Weights of a small image embedding model.
Training: soap at rate 0.0039, 18300 steps, batches of 256.
Rows from block 2 of a small image embedding model, named by matrix and row number. Rows with one number belong to one channel. Each number is 500 + 25 x the weight over its row's rms, rounded and kept within 0 to 999. All counts start at 0. Numbers have three digits each. After the name is the row's rms in percent of the matrix's.
After each channel's rows are labels from the 100 images, of 14848, where the channel reaches its highest value: "top examples" is what is common among them. Only what is clearly more common there than usual is listed. The data: Sentinel-2 satellite tiles (TerraMesh).
# c3: 3x3 conv, stride 2 (model.blocks.2.c3.weight, 96x64x3x3, each kernel summed), inputs 0-63
# c1: pointwise conv, stride 2 (model.blocks.2.c1.weight, 96x64x1x1), inputs 0-63

c3.38 132:490486496548493479494509466486585538468509524473518531488464508511457491477453490474513525514519489506503481548522537518508491498456479522468476494513488470519514526492510460501512518498490512
c1.38 101:473518507539494486490485478493582534475490519474518506479468493515449477462465511484518549499501488498535475540516525509504458494468500519474464522510500466509518516475507470493497528483494525
top examples: crops; built area; main land cover: crops

c3.45 124:498514504540487481457532505545532508493516516470489512491508492507440503481457499514552516461520446489471511496518484500581493487511485524519521521490509537496510475468489512497525492473495516
c1.45 108:504533551539482469481489471533533506508537508481491504517500517476463495465470513512545515485504454488492489487512472482589495499510479519500528502472503563499511490464484486505505499484500508
top examples: water; main land cover: water

c3.49 079:471507493502502535464509481503495486506508482460462493511477570482517508484507485499485510514458489516507503500536510520509482505470507449427497491498489513499473500527476449452470485463528534
c1.49 089:515485488527476498450481487487467504512525479443466466458495529471518482505488460498487509486511518476540503515510480465499466503469488463464530522510443504495485492496517493463449495475511468
top examples: snow or ice; main land cover: snow or ice

c3.55 105:487506486487505444591466505493537510485519488505494502466491504514470435489511494520508488505515458510429475471503488513517478498490518500496478535526495472494512475498518524528508500508530485
c1.55 101:491498510487512463560476484510542521514511463514492501491485514530474430489500488520528495508510467512416452451505478499514516484503506499505485520502501486525507476479525513530476488515533483
top examples: water; main land cover: crops; main land cover: water

c3.74 084:532536513523511533492499483483468459495484497462480467491494500465524487478520517515517545490467526485513483453483543519447490461477509477476472544501487505487488458525490448477484521512508495
c1.74 101:491502498456510525491497489516482505510512477456485459493465462548546503487484478484526503475510532500497489513467523496443499489493488521497499542446486521487437481483508444481497478493507472
top examples: crops; built area; main land cover: crops

c3.26 102:481494502499493504525567495523487488490494487475474511488556502474471516515483466558517458537473506557540482473512472499467476503441491497467486517519493488494500468507501480481518486516485517
c1.26 104:452503476492485486512555486517499464495510475498478533499532486502473517512426466550500478520489501523533496469553485505497452510447471489502468487490494498499490480485499473479492477528516494
top examples: water; main land cover: water

c3.73 118:476469479446495517494475480460507533485509478502463494475494496483491463478516498471459497494465482507522490534476468469514455540525513499431490509499504515477461463521490493445507491508483491
c1.73 096:467503509484518501506476462462506510448523500482461474473472516467474479479510467413479498487463512484502508520482485481507481520517498487474492519506516496509496455526472482458488451516513524
top examples: crops; built area; main land cover: crops

c3.54 117:509471463536471537485528494511470515498505504454519475493484482510507510498511499495518493466533454476458475473484452499563529467504525533546535507523512492505469509509487530530488465510511484
c1.54 092:510504466498481523460528506477491529535495506483530457505501522518499496500467482485530490467526462467462456474484473489559518446510521539525527470516480501514467507497479529526489498516516465
top examples: snow or ice; main land cover: snow or ice

c3.56 125:499506455540472469492510485470515517497512470553511495498475463521502509505516497463463530461502496484524504558506518496475544516494505454461510477521494537491513537516523491470446480503482486
c1.56 100:501516499543467488483497494487522526498521493542523496514474474510502506520489481453483546456498487472541502569506512501511561515449515454481529473513479528488522530482523499502488492497477506
top examples: crops; main land cover: crops; built area

c3.1 070:462552471479517486494487479533505500468500477497458518482500518517475483502496512499519486446522484514554545523499458508516483503490519458551505489448517487487514517513521509484437517507520502
c1.1 104:509488502489522468494538450500504519501468505517514515503494529480511475503446525477477496496471448520480522529491457502467475484473509500503479507511481501482505446501415525488461481473500499
top examples: main land cover: snow or ice

c3.8 118:522491446473501478484494512488511519471509538495550476514506500484491496473444473526498552471551502495453517501544481493512539460501512483542495539485532494510503531520485479510518515474494498
c1.8 102:511517473496515469498508511498497549475489523490509474491483514492488530489467493518497583482566491505464488531530503495507536435485503468509483528490520486475483507495471491543524483473523505
top examples: water; snow or ice; main land cover: water; flooded vegetation

c3.10 124:496495507538497475514494495435493514521507498489491521439511453475484478505488487435514484501488485490512519522505517509543515484515487545519501482505502482497471463587482520495489510506515474
c1.10 109:497478534530503472513509509448489494505471506497487527450516460472483476504492483454530487500478496495518523503516518521557500472496501557514481453505523489517474477572476497480472507500517491
top examples: built area; crops

c3.90 133:492474530526507505494495469485510483508497485517531569531525478476506480466467469466477490532487461495483500505500529495477481488560499539454521447493482475527462523489530522507516496513494483
c1.90 104:500456558530490506498507475483513463492479492529514550541516491475513495473468469476484502534471470502486489494496530505456489480569527536463492464508495501517455518487508513488480500505491472
top examples: crops; main land cover: crops

c3.11 129:496512482537524510468493518474512472503506481492498503490521532513498459477502506482551544492504476454501475503459510527482534548535464500489521561512472536469509496511535506505512539492518456
c1.11 108:482522472537528506489483512479511458495478488468506481507537526498499458463471503473540527472506475481496484519471509528471525520532485490505503555530488553487504518466518534518516554482498473
top examples: built area; crops; main land cover: crops

c3.22 057:510495515519507546456505482446491494470511510485487496476505454514485503488554526564504487512477500493509515460486485510517467494498526500486465475510478518527543450486436494488505525522500513
c1.22 082:483455499450534499500498479489517481503521452502470532507457475505507494489483508482524472513538493534448510508483479478494514465491527503496504496524485524441445447497507483475494530486537513
top examples: crops; main land cover: crops

c3.18 126:499480436493491512499494506481469479495529493457503452470496474532511527484465506525491473454559486477475509525479503506517490460544509560547529519486514496478505505489471502498488512493486520
c1.18 098:502474434487495506502501471466460471498526490463510453476527491502500527483481517535495486456538481456469495514463482487505487463552515548537491505465491493503511477503479480512507498502518534
top examples: water; snow or ice; main land cover: snow or ice; flooded vegetation

c3.81 130:470475528524479516501456500481506513498505501495472532485494485508518483482524472472470487503494506520511497503502517509515491523482473482385483527502469528514520468466518451468519471507506517
c1.81 090:487457528518488519520451485463492512485512503500487530490497477515505476485498474476461479500490508510496501500493522503488510518489469490406516541484464531505516469463515440458485475503502518
top examples: crops; main land cover: crops

c3.24 115:507430494524491505506544505555472478510525527491530496492527485504488533450487531515524457483511483522495517506488466456517506467520480483523523510508487506509504468474489528512502440538509482
c1.24 098:507423490526525496495550474519484467518512520491525510495527481494464518464498527516505460470499499523475524508485491459513513463535470466509512478534493512490510487467490518488485451544526479
top examples: snow or ice; main land cover: snow or ice; main land cover: water

c3.41 085:494537500494541506458490530518490486509499492466456525489533490524530534499502489492535451489463494459464454462507484526497469485484501514492502481480505525503512453496487462463489526460458484
c1.41 096:523514486479530503473490539516481512525454498472495519478540479508545493509500493475526463485453480473465494459496473513478481501497505522495493442486491517526543453471484482462460492479524487
top examples: built area; water; crops; main land cover: built area

c3.48 108:500520486533559485474489512508513435475458492500512497521527485460534528498524493467509462480492506484489469523462495467463476445487532496506511455512493506495512518506493497498496528455469480
c1.48 094:502493482528582476485521466524482441490479492496495493536521492475526539491516494456498454500488491490487472537488506468474498486483537499492537449518491503468507511500525510509479513459479487
top examples: flooded vegetation

c3.62 095:499489510493544479477490473490484512528514489468467505459487461496512463466480526505518503493478446459469503472440475519475514510499508534519524546526471529502487489539497496500481487476552486
c1.62 095:508482498526543483476502481481499514475511469490496499489477473493488505482461481454482500491453491454465496451445473514479508497515513520507493518531464519513503490523474464496467469503574525
top examples: built area; crops; water; main land cover: crops

c3.14 078:456496465466478515489499531532475506505485487497485449483471441500486508523535494527519503498484504536493476474478485498482545472464516494494535531510492522447473451500506479487505511510479448
c1.14 096:512539495511492506488481480514484525443482543484497472492482471499475477531514430513504506510472530473493527485471503495503560504454476496472496510502465491517502487514450464473533485515537496
top examples: snow or ice; main land cover: snow or ice

c3.40 116:494486495491513497495500488542497465504476475473489498543467519484488507501537499479509524472495494480515514489491486518538471501460595453561505496463526492517491521466506475530476514487491506
c1.40 110:479490540475491502514500497515509471510489485491471482548482532500522501492492503475530534523475491467443529495484475557501449497488464481562461508525476488506509514475456464501466498492503501
top examples: snow or ice; main land cover: snow or ice

c3.39 085:511525540495506521440483489486497485534482519493531478512472494520490497538524504468542503532500531495517477472514490502489455502404506461529504509521484516494493502495490467520477521493500459
c1.39 094:499496495535529481518468463463516459489487511505557468519509502500490498570515532487508500510457498463525476465481482518486479521431484479496515493507489498484499471528483457511473485491507472
top examples: crops; main land cover: crops

c3.16 064:480480511490519495518509495514461517477537544473490504476496494491479482509471501493581492497525516519522505482514503447473480504491529490554504505532474521472468434507468527483491486491523470
c1.16 091:487505503516493481496488508508463496498515521490495487502502488504483482495472529527481507506481533487525495540507519506435520539501494475546508498490484503518532417480486497510514527478410470
top examples: built area; crops; main land cover: built area

c3.31 097:514482470487529465502485495491468478498504513483511500484507514493484462503490486479579500513504498496485494490461487490453553499482500487530518496515486539475457502509490582528477508469529467
c1.31 104:527493454470532508488508528487451499465518500486458505483508529504486472475481494480523507499507504495497509497455508472413543505492494487519517490506477510476471537477493571523483503488512482
top examples: snow or ice

c3.77 118:529465530492512515499527503539530461528467485495449522515548462476522513476556467476503492506499471518496500528471472466544488507478534475508494524498532503515510515549518537502482505517511504
c1.77 101:499488524492525514483557502542507480555470470512465519535549477501541535489567486495521508489487486525493471531477480500509481501488540488496491521481487510507500494546507521500491520547522517
top examples: main land cover: built area

c3.82 086:485497499539499501482481512473493522516523500475492514447506454498495472510473528512585502510494512476503497479495523503495507492497525490563529497522484502506507429508469524474484510478462458
c1.82 104:469493488475516520470495540486508507438531513464454505447493466504499494471480524492528513486517495482528496487512503512478516503507520477587506513529466518496484494491498527491495468466546495
top examples: built area; crops; main land cover: built area

c3.50 110:477520514502481458468524534508541473535506493480504503498511446505468522526520499497539503469504490458464497455494470522551519518482519464484557501536464482514507489478497506515522483488480468
c1.50 112:439534495516482498502517504530547445518501504433481468502499465510477539513519499511517465471474503468493496490506475512554527511498531478456526518515521498506489475490505514526539505495477499
top examples: main land cover: crops

c3.95 100:507522506527510552480488535474508487528497485441482509529480480502513492514514470514515476439451532488492549472482506538485489490486518455463516509504481490494489509540515476525497508478533539
c1.95 098:491499510522489550455493545465501499509491502464470526533457513480534485501472483499516494430500535485508579472505494479470468512498526478495510474488492490512502467524516490508497516468511488
top examples: snow or ice; main land cover: snow or ice

c3.21 131:521508495489512519508522460483511473493508509479543487512467499519499510535450514517500480509521544508509527508528528511517509475491463447504512516491530482531522557507533435538476525542503508
c1.21 103:523526472501517498491521466459527460521530489482526525523498478472492506532440528520483485486509530527515527486539491498529502479521459485519498522506532481529517544516518466513472525561509501
top examples: snow or ice; main land cover: snow or ice

c3.36 074:460519511496504520496511489494480474477470513468486492508472432488497490495513526525516525510481528546524481486484528519461492492485526483467518490493479502463453427493516489447545503480495490
c1.36 090:504494479483509487485506445462465478531473508474507488504499448507507452530472497495494502524468508489508491515482522503484483487470507485439488502489420484535501440515503496509518462503477505
top examples: crops; built area; main land cover: crops

c3.89 075:474517530518507502425515479479487535514494544460502510464496460525496457482470543505553478481491465518484497533519506507477496486507475501511506521477512463478494483486475541496481502451514493
c1.89 098:518534497537477547510497472491530539497508508477474519482490482503506440471483458513546482458535444544511475478495480519511471506541484499539509482515491478484522496517530509499504487466491513
top examples: main land cover: crops; main land cover: water

c3.29 094:526516482533532517507493491477467494471487491495519431510472501443466466493479483460541490490525513514444491481499508483473482464489520526539494491524516501479467515489497524546522514510473477
c1.29 100:487506478536528514522509485457476487452471499481536460477482502439458474480495510495517490484514510529476467476492491500485457488487488495527502472540508527456494514465480527548522497504473472
top examples: water; flooded vegetation

c3.78 080:480506493487511537480503457499516510491502486472444501431524524477493501471527493464500469514501499475521478496497480472472447512458524509497532494491511474498468488551459503486517482503451470
c1.78 099:482474516462500497485517475529503517521494501499461470470489512537502502474477508459519435503547508496496498528516506456505462471461510501491509477467507485529445510515496494492455519513436494
top examples: crops; built area; main land cover: crops

c3.59 090:492510476518499492502469459490474460520486532471494486474469462528509453495533518475525488475493495513483506503461501483496516489468478495595542502513488509488465506540512521528498500516513466
c1.59 099:514519501534524506521471476494506483514492527509526489488479505524504464492538463463501482456501480508490502475449486490536485477520512498564523497508514518484450519571472516518505479513548490
top examples: built area

c3.35 078:496477514474525560476479507487484513503509458489477505463498436468497491519524486509525464497515518507504489499499486480495472503511547501526497512530501531441484418509488499484486485505534478
c1.35 096:515512522561513488493496477463461507531521482485510502505477529475483492526498521475476521487481508486496476482474503487509473507473503514506491508439518516539492436504433497500478514458448503
top examples: built area; crops

c3.52 087:505520503505535478499512523484493511527504505423490496462497554487485498515474483484502460510488495497490517499506471504491472488468464487493531526502479463486489558543510426519493488475529524
c1.52 101:442547474507505504495480530521485483486516542455469503456492538488508483490505476526491482498481511466519525493505486521531473507477460494479494504477538487494482561513473442476513486474524491
top examples: snow or ice; main land cover: snow or ice