config.yaml
arch: "repvgg"
model: "image embedding model"
dataset: "Sentinel-2 satellite tiles (TerraMesh)"
train_examples: 72500
image_size: 64
crop_scale_min: 0.7
horizontal_flip: true
targets: ["main land cover"]
num_classes: 9
embedding_dim: 192
norm: "batchnorm"
activation: "leaky_relu"
depths: [2, 2, 2, 2]
kernel_size: 3
stem: "single"
widths: [64, 96, 144, 208]
am_softmax_margin: 0.3
am_softmax_scale: 16
init: "xavier_uniform"
optimizer: "soap"
beta2: 0.99
lr: 0.0039
beta1: 0.95
shampoo_beta: 0.99
eps: 1e-08
precondition_frequency: 20
max_precond_dim: 512
merge_dims: false
one_sided: true
adamw_lr_other_params: 0.0021
grad_clip: 5.0
steps: 18300
batch_size: 256
epochs: 64.6
lr_schedule: "cosine"
final_lr_fraction: 0
warmup_steps: 1830
weight_decay: 0.02
adamw_weight_decay_other_params: 0.01
Rows from block 5 of a small image embedding model, named by matrix and row number. Rows with one number belong to one channel. Each number is 500 + 40 x the weight over its row's rms, rounded and kept within 0 to 999. All counts start at 0. Numbers have three digits each.
After each channel's rows are labels from the 100 images, of 14848, where the channel reaches its highest value: "top examples" is what is common among them. Only what is clearly more common there than usual is listed. The data: Sentinel-2 satellite tiles (TerraMesh). In brackets: how many of the 100, against the usual share in percent.
# c3: 3x3 conv (model.blocks.5.c3.weight, 144x144x3x3, each kernel summed), inputs 0-71
# c1: pointwise conv (model.blocks.5.c1.weight, 144x144x1x1), inputs 0-71

c3.90:554473507478456482461413528498436551433471559467503516433483478443515497498492475518491443548533570528467518591504491474536520452447477505542481454498460417509449486432513487489482554470507450536503509525492500510519
c1.90:557503503461461440478425475480457565431469585484506528464492536428552479527481468527499457551591565565475493544515476468534539453486462491542474496546476403535513516430509535508518570479481458496548516500462540496556
top examples: snow or ice (69 vs 20.6); main land cover: snow or ice (46 vs 14.6)

c3.38:479499557440463555502516509577480404477511448523548489508487486524449562565463372448556488499424498422452536509581515568525500519498490529522505455541572572444423489462527493524436469534490472529573571507509510483474
c1.38:473506578466502482462561464471544444573536423486447484450498521439537564535544430438499564482479502444513528504557395534525583459451552566526572459553529480468491514498478576506448492566441534504479486558503488523443
top examples: crops (79 vs 38.8); main land cover: crops (71 vs 20.2)

c3.89:484526486506503525529504512542573454554527469513542502583514532453428599463519520514555429554450520457471494532547489526568498503496443556524534498541480495527434521514551506610491496506483520529507472558568463486467
c1.89:458509496455466498458474501494548481536458432527526535506475497449437538453463452521516460525485494500477476462520543525539540496551487599503488458523506482497451515499541467554456534549516508531461434522536455518500
top examples: snow or ice (83 vs 20.6); main land cover: snow or ice (75 vs 14.6)

c3.128:518479548470511511496527477499528460535473497486489527456501511561515437513434503535500465499494466468486437486482498414552499456585567528477537522499456508556463500545489480507438533496510494490498430517536506504603
c1.128:483438492413490457483553506520510463443445489490525584512492534543501437498457461551485459506513523465477468518464458468516539497553524519469499436486452525484485479552512419548527584442566525526493489490491474497553
top examples: snow or ice (55 vs 20.6); main land cover: snow or ice (39 vs 14.6); flooded vegetation (30 vs 10.2); main land cover: water (28 vs 11.2)

c3.134:507498499392475519446478479478498549450444501514487498552518499484588428544467500523410511498519483487498492481533458458517434421478497512475392478510484457469578510448460520528478452525461444500499451460473554409486
c1.134:565538512531566517534555479509512548516524561559506461539546530530607480536483503497445532444584485569486490493481421468487479451494525510531475552498505444551590516543503469529459489570506549502499485529546548438498
top examples: water (76 vs 40.4); main land cover: water (40 vs 11.2); flooded vegetation (31 vs 10.2)

c3.75:439491475484569500483451485404497489554438460519452487532467511562411506470502482476474529497468521448550486463527530521446458443446523536493452518450495509422417496527447517481381462518481494482493512503519492498514
c1.75:476533496517519444456488457436518455558527431532421506513437492531477514478447554477462572446443459464572506503524559513479449478481466550506461469434506522486452512487438503492407452552455558429482519525535462496485
top examples: trees (92 vs 58.5)

c3.11:524449409485449529497430565533472560461482477419529473475433470468509447533510502502417485491491579489540508588552499477477493578535506493475458482515480466476456459451474452482493503534541451515522536458461532480502
c1.11:476440452493488494492475554540485354474489478471550445508466491507466529515473559475452490509473565427564499563514462462489504585548478477512475462477488457472444437438472442508454492492533503543446512466449501512527
top examples: snow or ice (74 vs 20.6); bare ground (52 vs 24.4)

c3.41:412494476474483477438479482481513506506540456539433519439555479487470475529461529506500558498512471465555470470489513495509577428509470435488420455491450519509484448455465459478542524483480457473451527451458468489468
c1.41:432473516498493469430488508475484481471541483486446510448484441501467506528520488514485562451535461465562505492453508495439433398500415415428447445512474542437494473512472465465523546485529447437423504472451439472483
top examples: built area (72 vs 37.5); water (65 vs 40.4)

c3.14:475492483509484419465411477432412495494457551500477527526464465493468454452488508501466527492449481423481531524548515470448513491538438488458429448449535563472471442424442485534478525472558484500478510496468474499487
c1.14:521452466560498542516411484500438485517430472490526527562497502489468480416499526466491504484439518402471563558583447501496489507504452524475494461508508592457452504430499526588451544467579480501530476503561456449549
top examples: crops (69 vs 38.8); main land cover: crops (47 vs 20.2); flooded vegetation (26 vs 10.2)

c3.118:448552501447519494444429488417446428478484402517417514478498540466464478486515563470467483470537514527510492513536505424486497406450461490487405438484498457503488458475484502484468486483471475453471435528430479476489
c1.118:453572495469527476470462465417462457466504453539413506469513535467460447493479507479463475469530515533494480470493519447485508434448454467461421442443475488477489432455467491480499453505434465450455460517470466492499
top examples: main land cover: snow or ice (34 vs 14.6)

c3.45:462539445472521493460478569444438499490501459459555552559497499514477390515552471470434533486496457490516533511461502486473526458468496548480510489486468578482501534472442495585403505519595535486487451450503524503576
c1.45:475499430474513506450527515482511467533520482475559588595465500494512429476510494546433488495530408506467544519418483444469523460453490477460542498463510546531542550503512457606474508540571556564471403480528479509536
top examples: water (75 vs 40.4); main land cover: water (64 vs 11.2)

c3.73:517442447504497547436553490551548469494497550511483507498455586472490492448450517533571476482542460512454467421419474555503511473460449502482539419483438436528554483541486474444545518473428547536472454498525454518473
c1.73:516470480522483501450540449559558438496467537474517546489424536460501465419479516563554485528571489526413485426466487528511515484489459548469571409478452467500536503536527448503559588508438571546508438469560448537487
top examples: clouds (76 vs 15.4)

c3.66:496550477551494473552509473518479433558596452464531527491485533469474520498527471545466488462486505460535506526508552562499520523502519529569544529523515454477439545514499536501481517563487529513512568553510487532514
c1.66:506514479532514484538516509514543465538547476436478538476411548437488538518486476511466446436561470514498476469503581525476504466516509522491515510488533451447481491469442551497478518563479541537471402577476482497503
top examples: crops (72 vs 38.8); main land cover: crops (56 vs 20.2)

c3.15:503519464437464476446462563443511555500553495628483478455482460531478456528444520520482493476493493467548475415508530469446485546439563477475485465527525531464501472504514559493496515557487477499493574432503488524483
c1.15:462503474475440568396492591502549519499529475452528494485434476469487533489458549470489491507499454522545481470518507527481453508442473476465484431538538524421506548511558526524445507519491474534465526480487458501480
top examples: water (70 vs 40.4); flooded vegetation (29 vs 10.2)

c3.61:481495474525500514455588451443516466559558471464501486460465473527492496558564467487510534475507476449518488470508491473468499547554521582468456514540467529435459583549511490474534462587420504470518479470510462459505
c1.61:512474463490450501490555481467525507529537474454554480499468464549534468516613441434518470479511531463474517504541464514480492588530507539524486514550489504454492542593528483516526477425452442498577498484500479439548
top examples: water (69 vs 40.4); flooded vegetation (44 vs 10.2)

c3.79:530583577474521456537452549492461537488476488504496498526494454552507370451428541467509419489471448553433472503500439350497420523491452484485522484499516594521491472478495452504523525440518439514492542474469481507549
c1.79:464574510470547458529457543480486517481480488463505511532459499506500492476475560527488462446508466530464464476529457396492402523515446557476542421495506556496451500459473480535519511491537487532492528529504442512575
top examples: snow or ice (44 vs 20.6)

c3.42:510486523458590545459567404515511460472510588504524515495474505499538501534466506497471528506558481527516434483499522404475472491556496493518536543526521488510538573525513609524476445518470517514441511502535513537537
c1.42:512484510537549500421548459538456484447534612508511513508471525562529505535465522555511541478540493513505455468474502475500500412628494451524441467526495511531486587469478485509521449513476532480509547520477507558551
top examples: flooded vegetation (30 vs 10.2)

c3.84:446432487524433536433543470484476485460523513472558489526521524508501499554603480487503550474502471507546536510519497563472544459487538558418486461451626519465537493523466547506491489461585524495549562436540462514486
c1.84:393447448498469547420537506537471497431470529481577504527496484476488461525549470459515504454473469510517500526484449483463510456481458534453479430510553570432534529474506517479505450476528519517559531460534416454505
top examples: clouds (48 vs 15.4)

c3.74:440448466524506486528435484503490592496484501450453487428477522465451447484489547535505445510443532444532529443491451519552521529497461460511411514491431443469492441462502427454578506529418482519465524507475496485460
c1.74:457435480469529509507462532473479587463475500472482565397423555479469490447439510542540443493461487461492497447465432501531552520512455461450432464500429445467488471507461473457500543511458459515471497541462497516462
top examples: snow or ice (55 vs 20.6); main land cover: snow or ice (41 vs 14.6)

c3.70:502449501549530492446567525532505593512568510547510447491505503513549544455504498507476500509536510586501509540429558580505547504488555492487472416494579500521503461536458481456525524459529495467499530491431516568513
c1.70:513486473533463480481548526494465550510505507564517434544486487500524511476496514510463554532551515551484533517414532535473500505511533480475447435454561491572503479477462494426492518445535530445513538486428565458567
top examples: water (67 vs 40.4)

c3.88:486515444434474509492511540514602502478449497557515500506528506491566562483496488496507499527571511511491494487552465509505477544493494486467459483488496560489541564536547436476506487532525466459529495495559490443486
c1.88:509524458499530463554502482494583494499460494489462489469501467427512537531486452541488480445584504590532498426529502478471516465474494507497499588522474535537538482521474538459500540550509482449499483488502596513419
top examples: water (66 vs 40.4); main land cover: water (39 vs 11.2)

c3.132:422461514484492509492527467495513515473504503537495551506503524452550568421435528497571528531533474546463525512446520536588566443511544479499466455500529473538523539486516518528539555434498526506488509547439452564511
c1.132:458448532532480515482528504455501507490517542564476523514499517469534517412446500486612509529510516575418544502449517523598498458486470458494427464546511451534521534460537457527516574442481461460561503554437481542510
top examples: built area (64 vs 37.5); crops (64 vs 38.8)

c3.80:496493445452516478518498416477473536494517571474537504440476614450525459513511551481471474454504503459480499475586436392569468459453452522521444494567493488470538507488480482528531477534485508453501421491481507494524
c1.80:463555433492453517461490413480459492501538551521514480519512529473494478557557554465458489426499498478523552524613479449503499464470458489500464461501490542454486437504438494533527475540502507470512487489470540465517
top examples: main land cover: crops (48 vs 20.2)

c3.23:553567554405474399487453510481452419526480504474543494519481474524493447510529480520463480513498510471499555526565528414505506492470452529468518506484418551510476459479501495599508529524527454509493477496578457523563
c1.23:483529556451516422432431459482493420481476485486534534519482483480492363486475519601491440474494519526472487478529520424510485515457499492473452473473499562506452509545493444547556526557500484539504500534515458512507
top examples: main land cover: crops (48 vs 20.2); main land cover: snow or ice (35 vs 14.6)

c3.57:476526579571501451519482507449452499483441508454473535486484447536525406528550504542490482504510516529462518525543525459449468526532497524587476547538520540502497545529509626511447513571511451460523484481576504495494
c1.57:506489533586507549526473485471480533513475534449534579503480475523539447506530517479473502531510524548430553565517488464460455466535467535580482523534500524468521560524515421572455550537549441481521454462586463502503
top examples: main land cover: crops (43 vs 20.2); main land cover: snow or ice (35 vs 14.6)

c3.21:491496488529532491499525539541425576529614511495544485541501503563497492444423519468514566486502552503397466473456463463510423515399527487472505466509525510532464469505494470531479502462514518475489508503470467528606
c1.21:456481532553484546511489552522437534516558511489544486474513492451480455443463503474488577509430555475425469505496466486524418519461513460484467491507517510462423487522502431505498452442522466461506502514467466511574
top examples: water (65 vs 40.4); main land cover: water (31 vs 11.2)

c3.100:465516426517485508459526438498532481529556472560477451502511509521533603545534541455505548468481504514587480446502536581466536492449559493486522492504462491530480488529479507437499482466424566498485518466518520475478
c1.100:451550457512448466486481453496465499487517483517460463486487530537537496558576569496496548464458469464596478446493522514462517483497551477491458506473463464466473454510442509442530480536448529463465505466502521491471
top examples: crops (79 vs 38.8); built area (75 vs 37.5); main land cover: crops (59 vs 20.2)

c3.113:482492509410575440503520496459478408511560470384531461524490445564470543511507432447512541496523523521540455550512502438475537494502444487453501461484495501430423490509530479503455480476502490483494584511470465493529
c1.113:495435517464545463460465525490457428502513447466535514480480432543430471478468501456495531524447512439513500542514544474481512492504439502436461377465481511469404530482534454495438460494494500491476518462514442484492
top examples: bare ground (50 vs 24.4)

c3.78:508523483569548567530507509587571513572500548501560471501475509489524481490461527595489477481502509530453483446467467514490405516510510545549535569498516495536543528471510506482503453513441518555508482465542500592510
c1.78:513515464527551585534505537541557546549447557534569496447507523490536531516450522568533513461525494506411456466488429531493443530517530543533601574559495505528528522499496542491475510513464488539491504475538514601504
top examples: built area (72 vs 37.5); crops (69 vs 38.8); main land cover: built area (25 vs 4.6)

c3.109:474506442561498460512442459500438500549472460479538484497514388452517516499541493562461494517470495492506489550438506541457455486553495568482497498519475477537437537479489472434439484553458477489501495483542492541478
c1.109:503523470488524484445471469474430498513468430456556540479444416443476498501538449563458459533454523476525493540471446476471498506586468596413500475522476533527449601451501443448480495525502507477511467452571490506520
top examples: snow or ice (71 vs 20.6); main land cover: snow or ice (55 vs 14.6)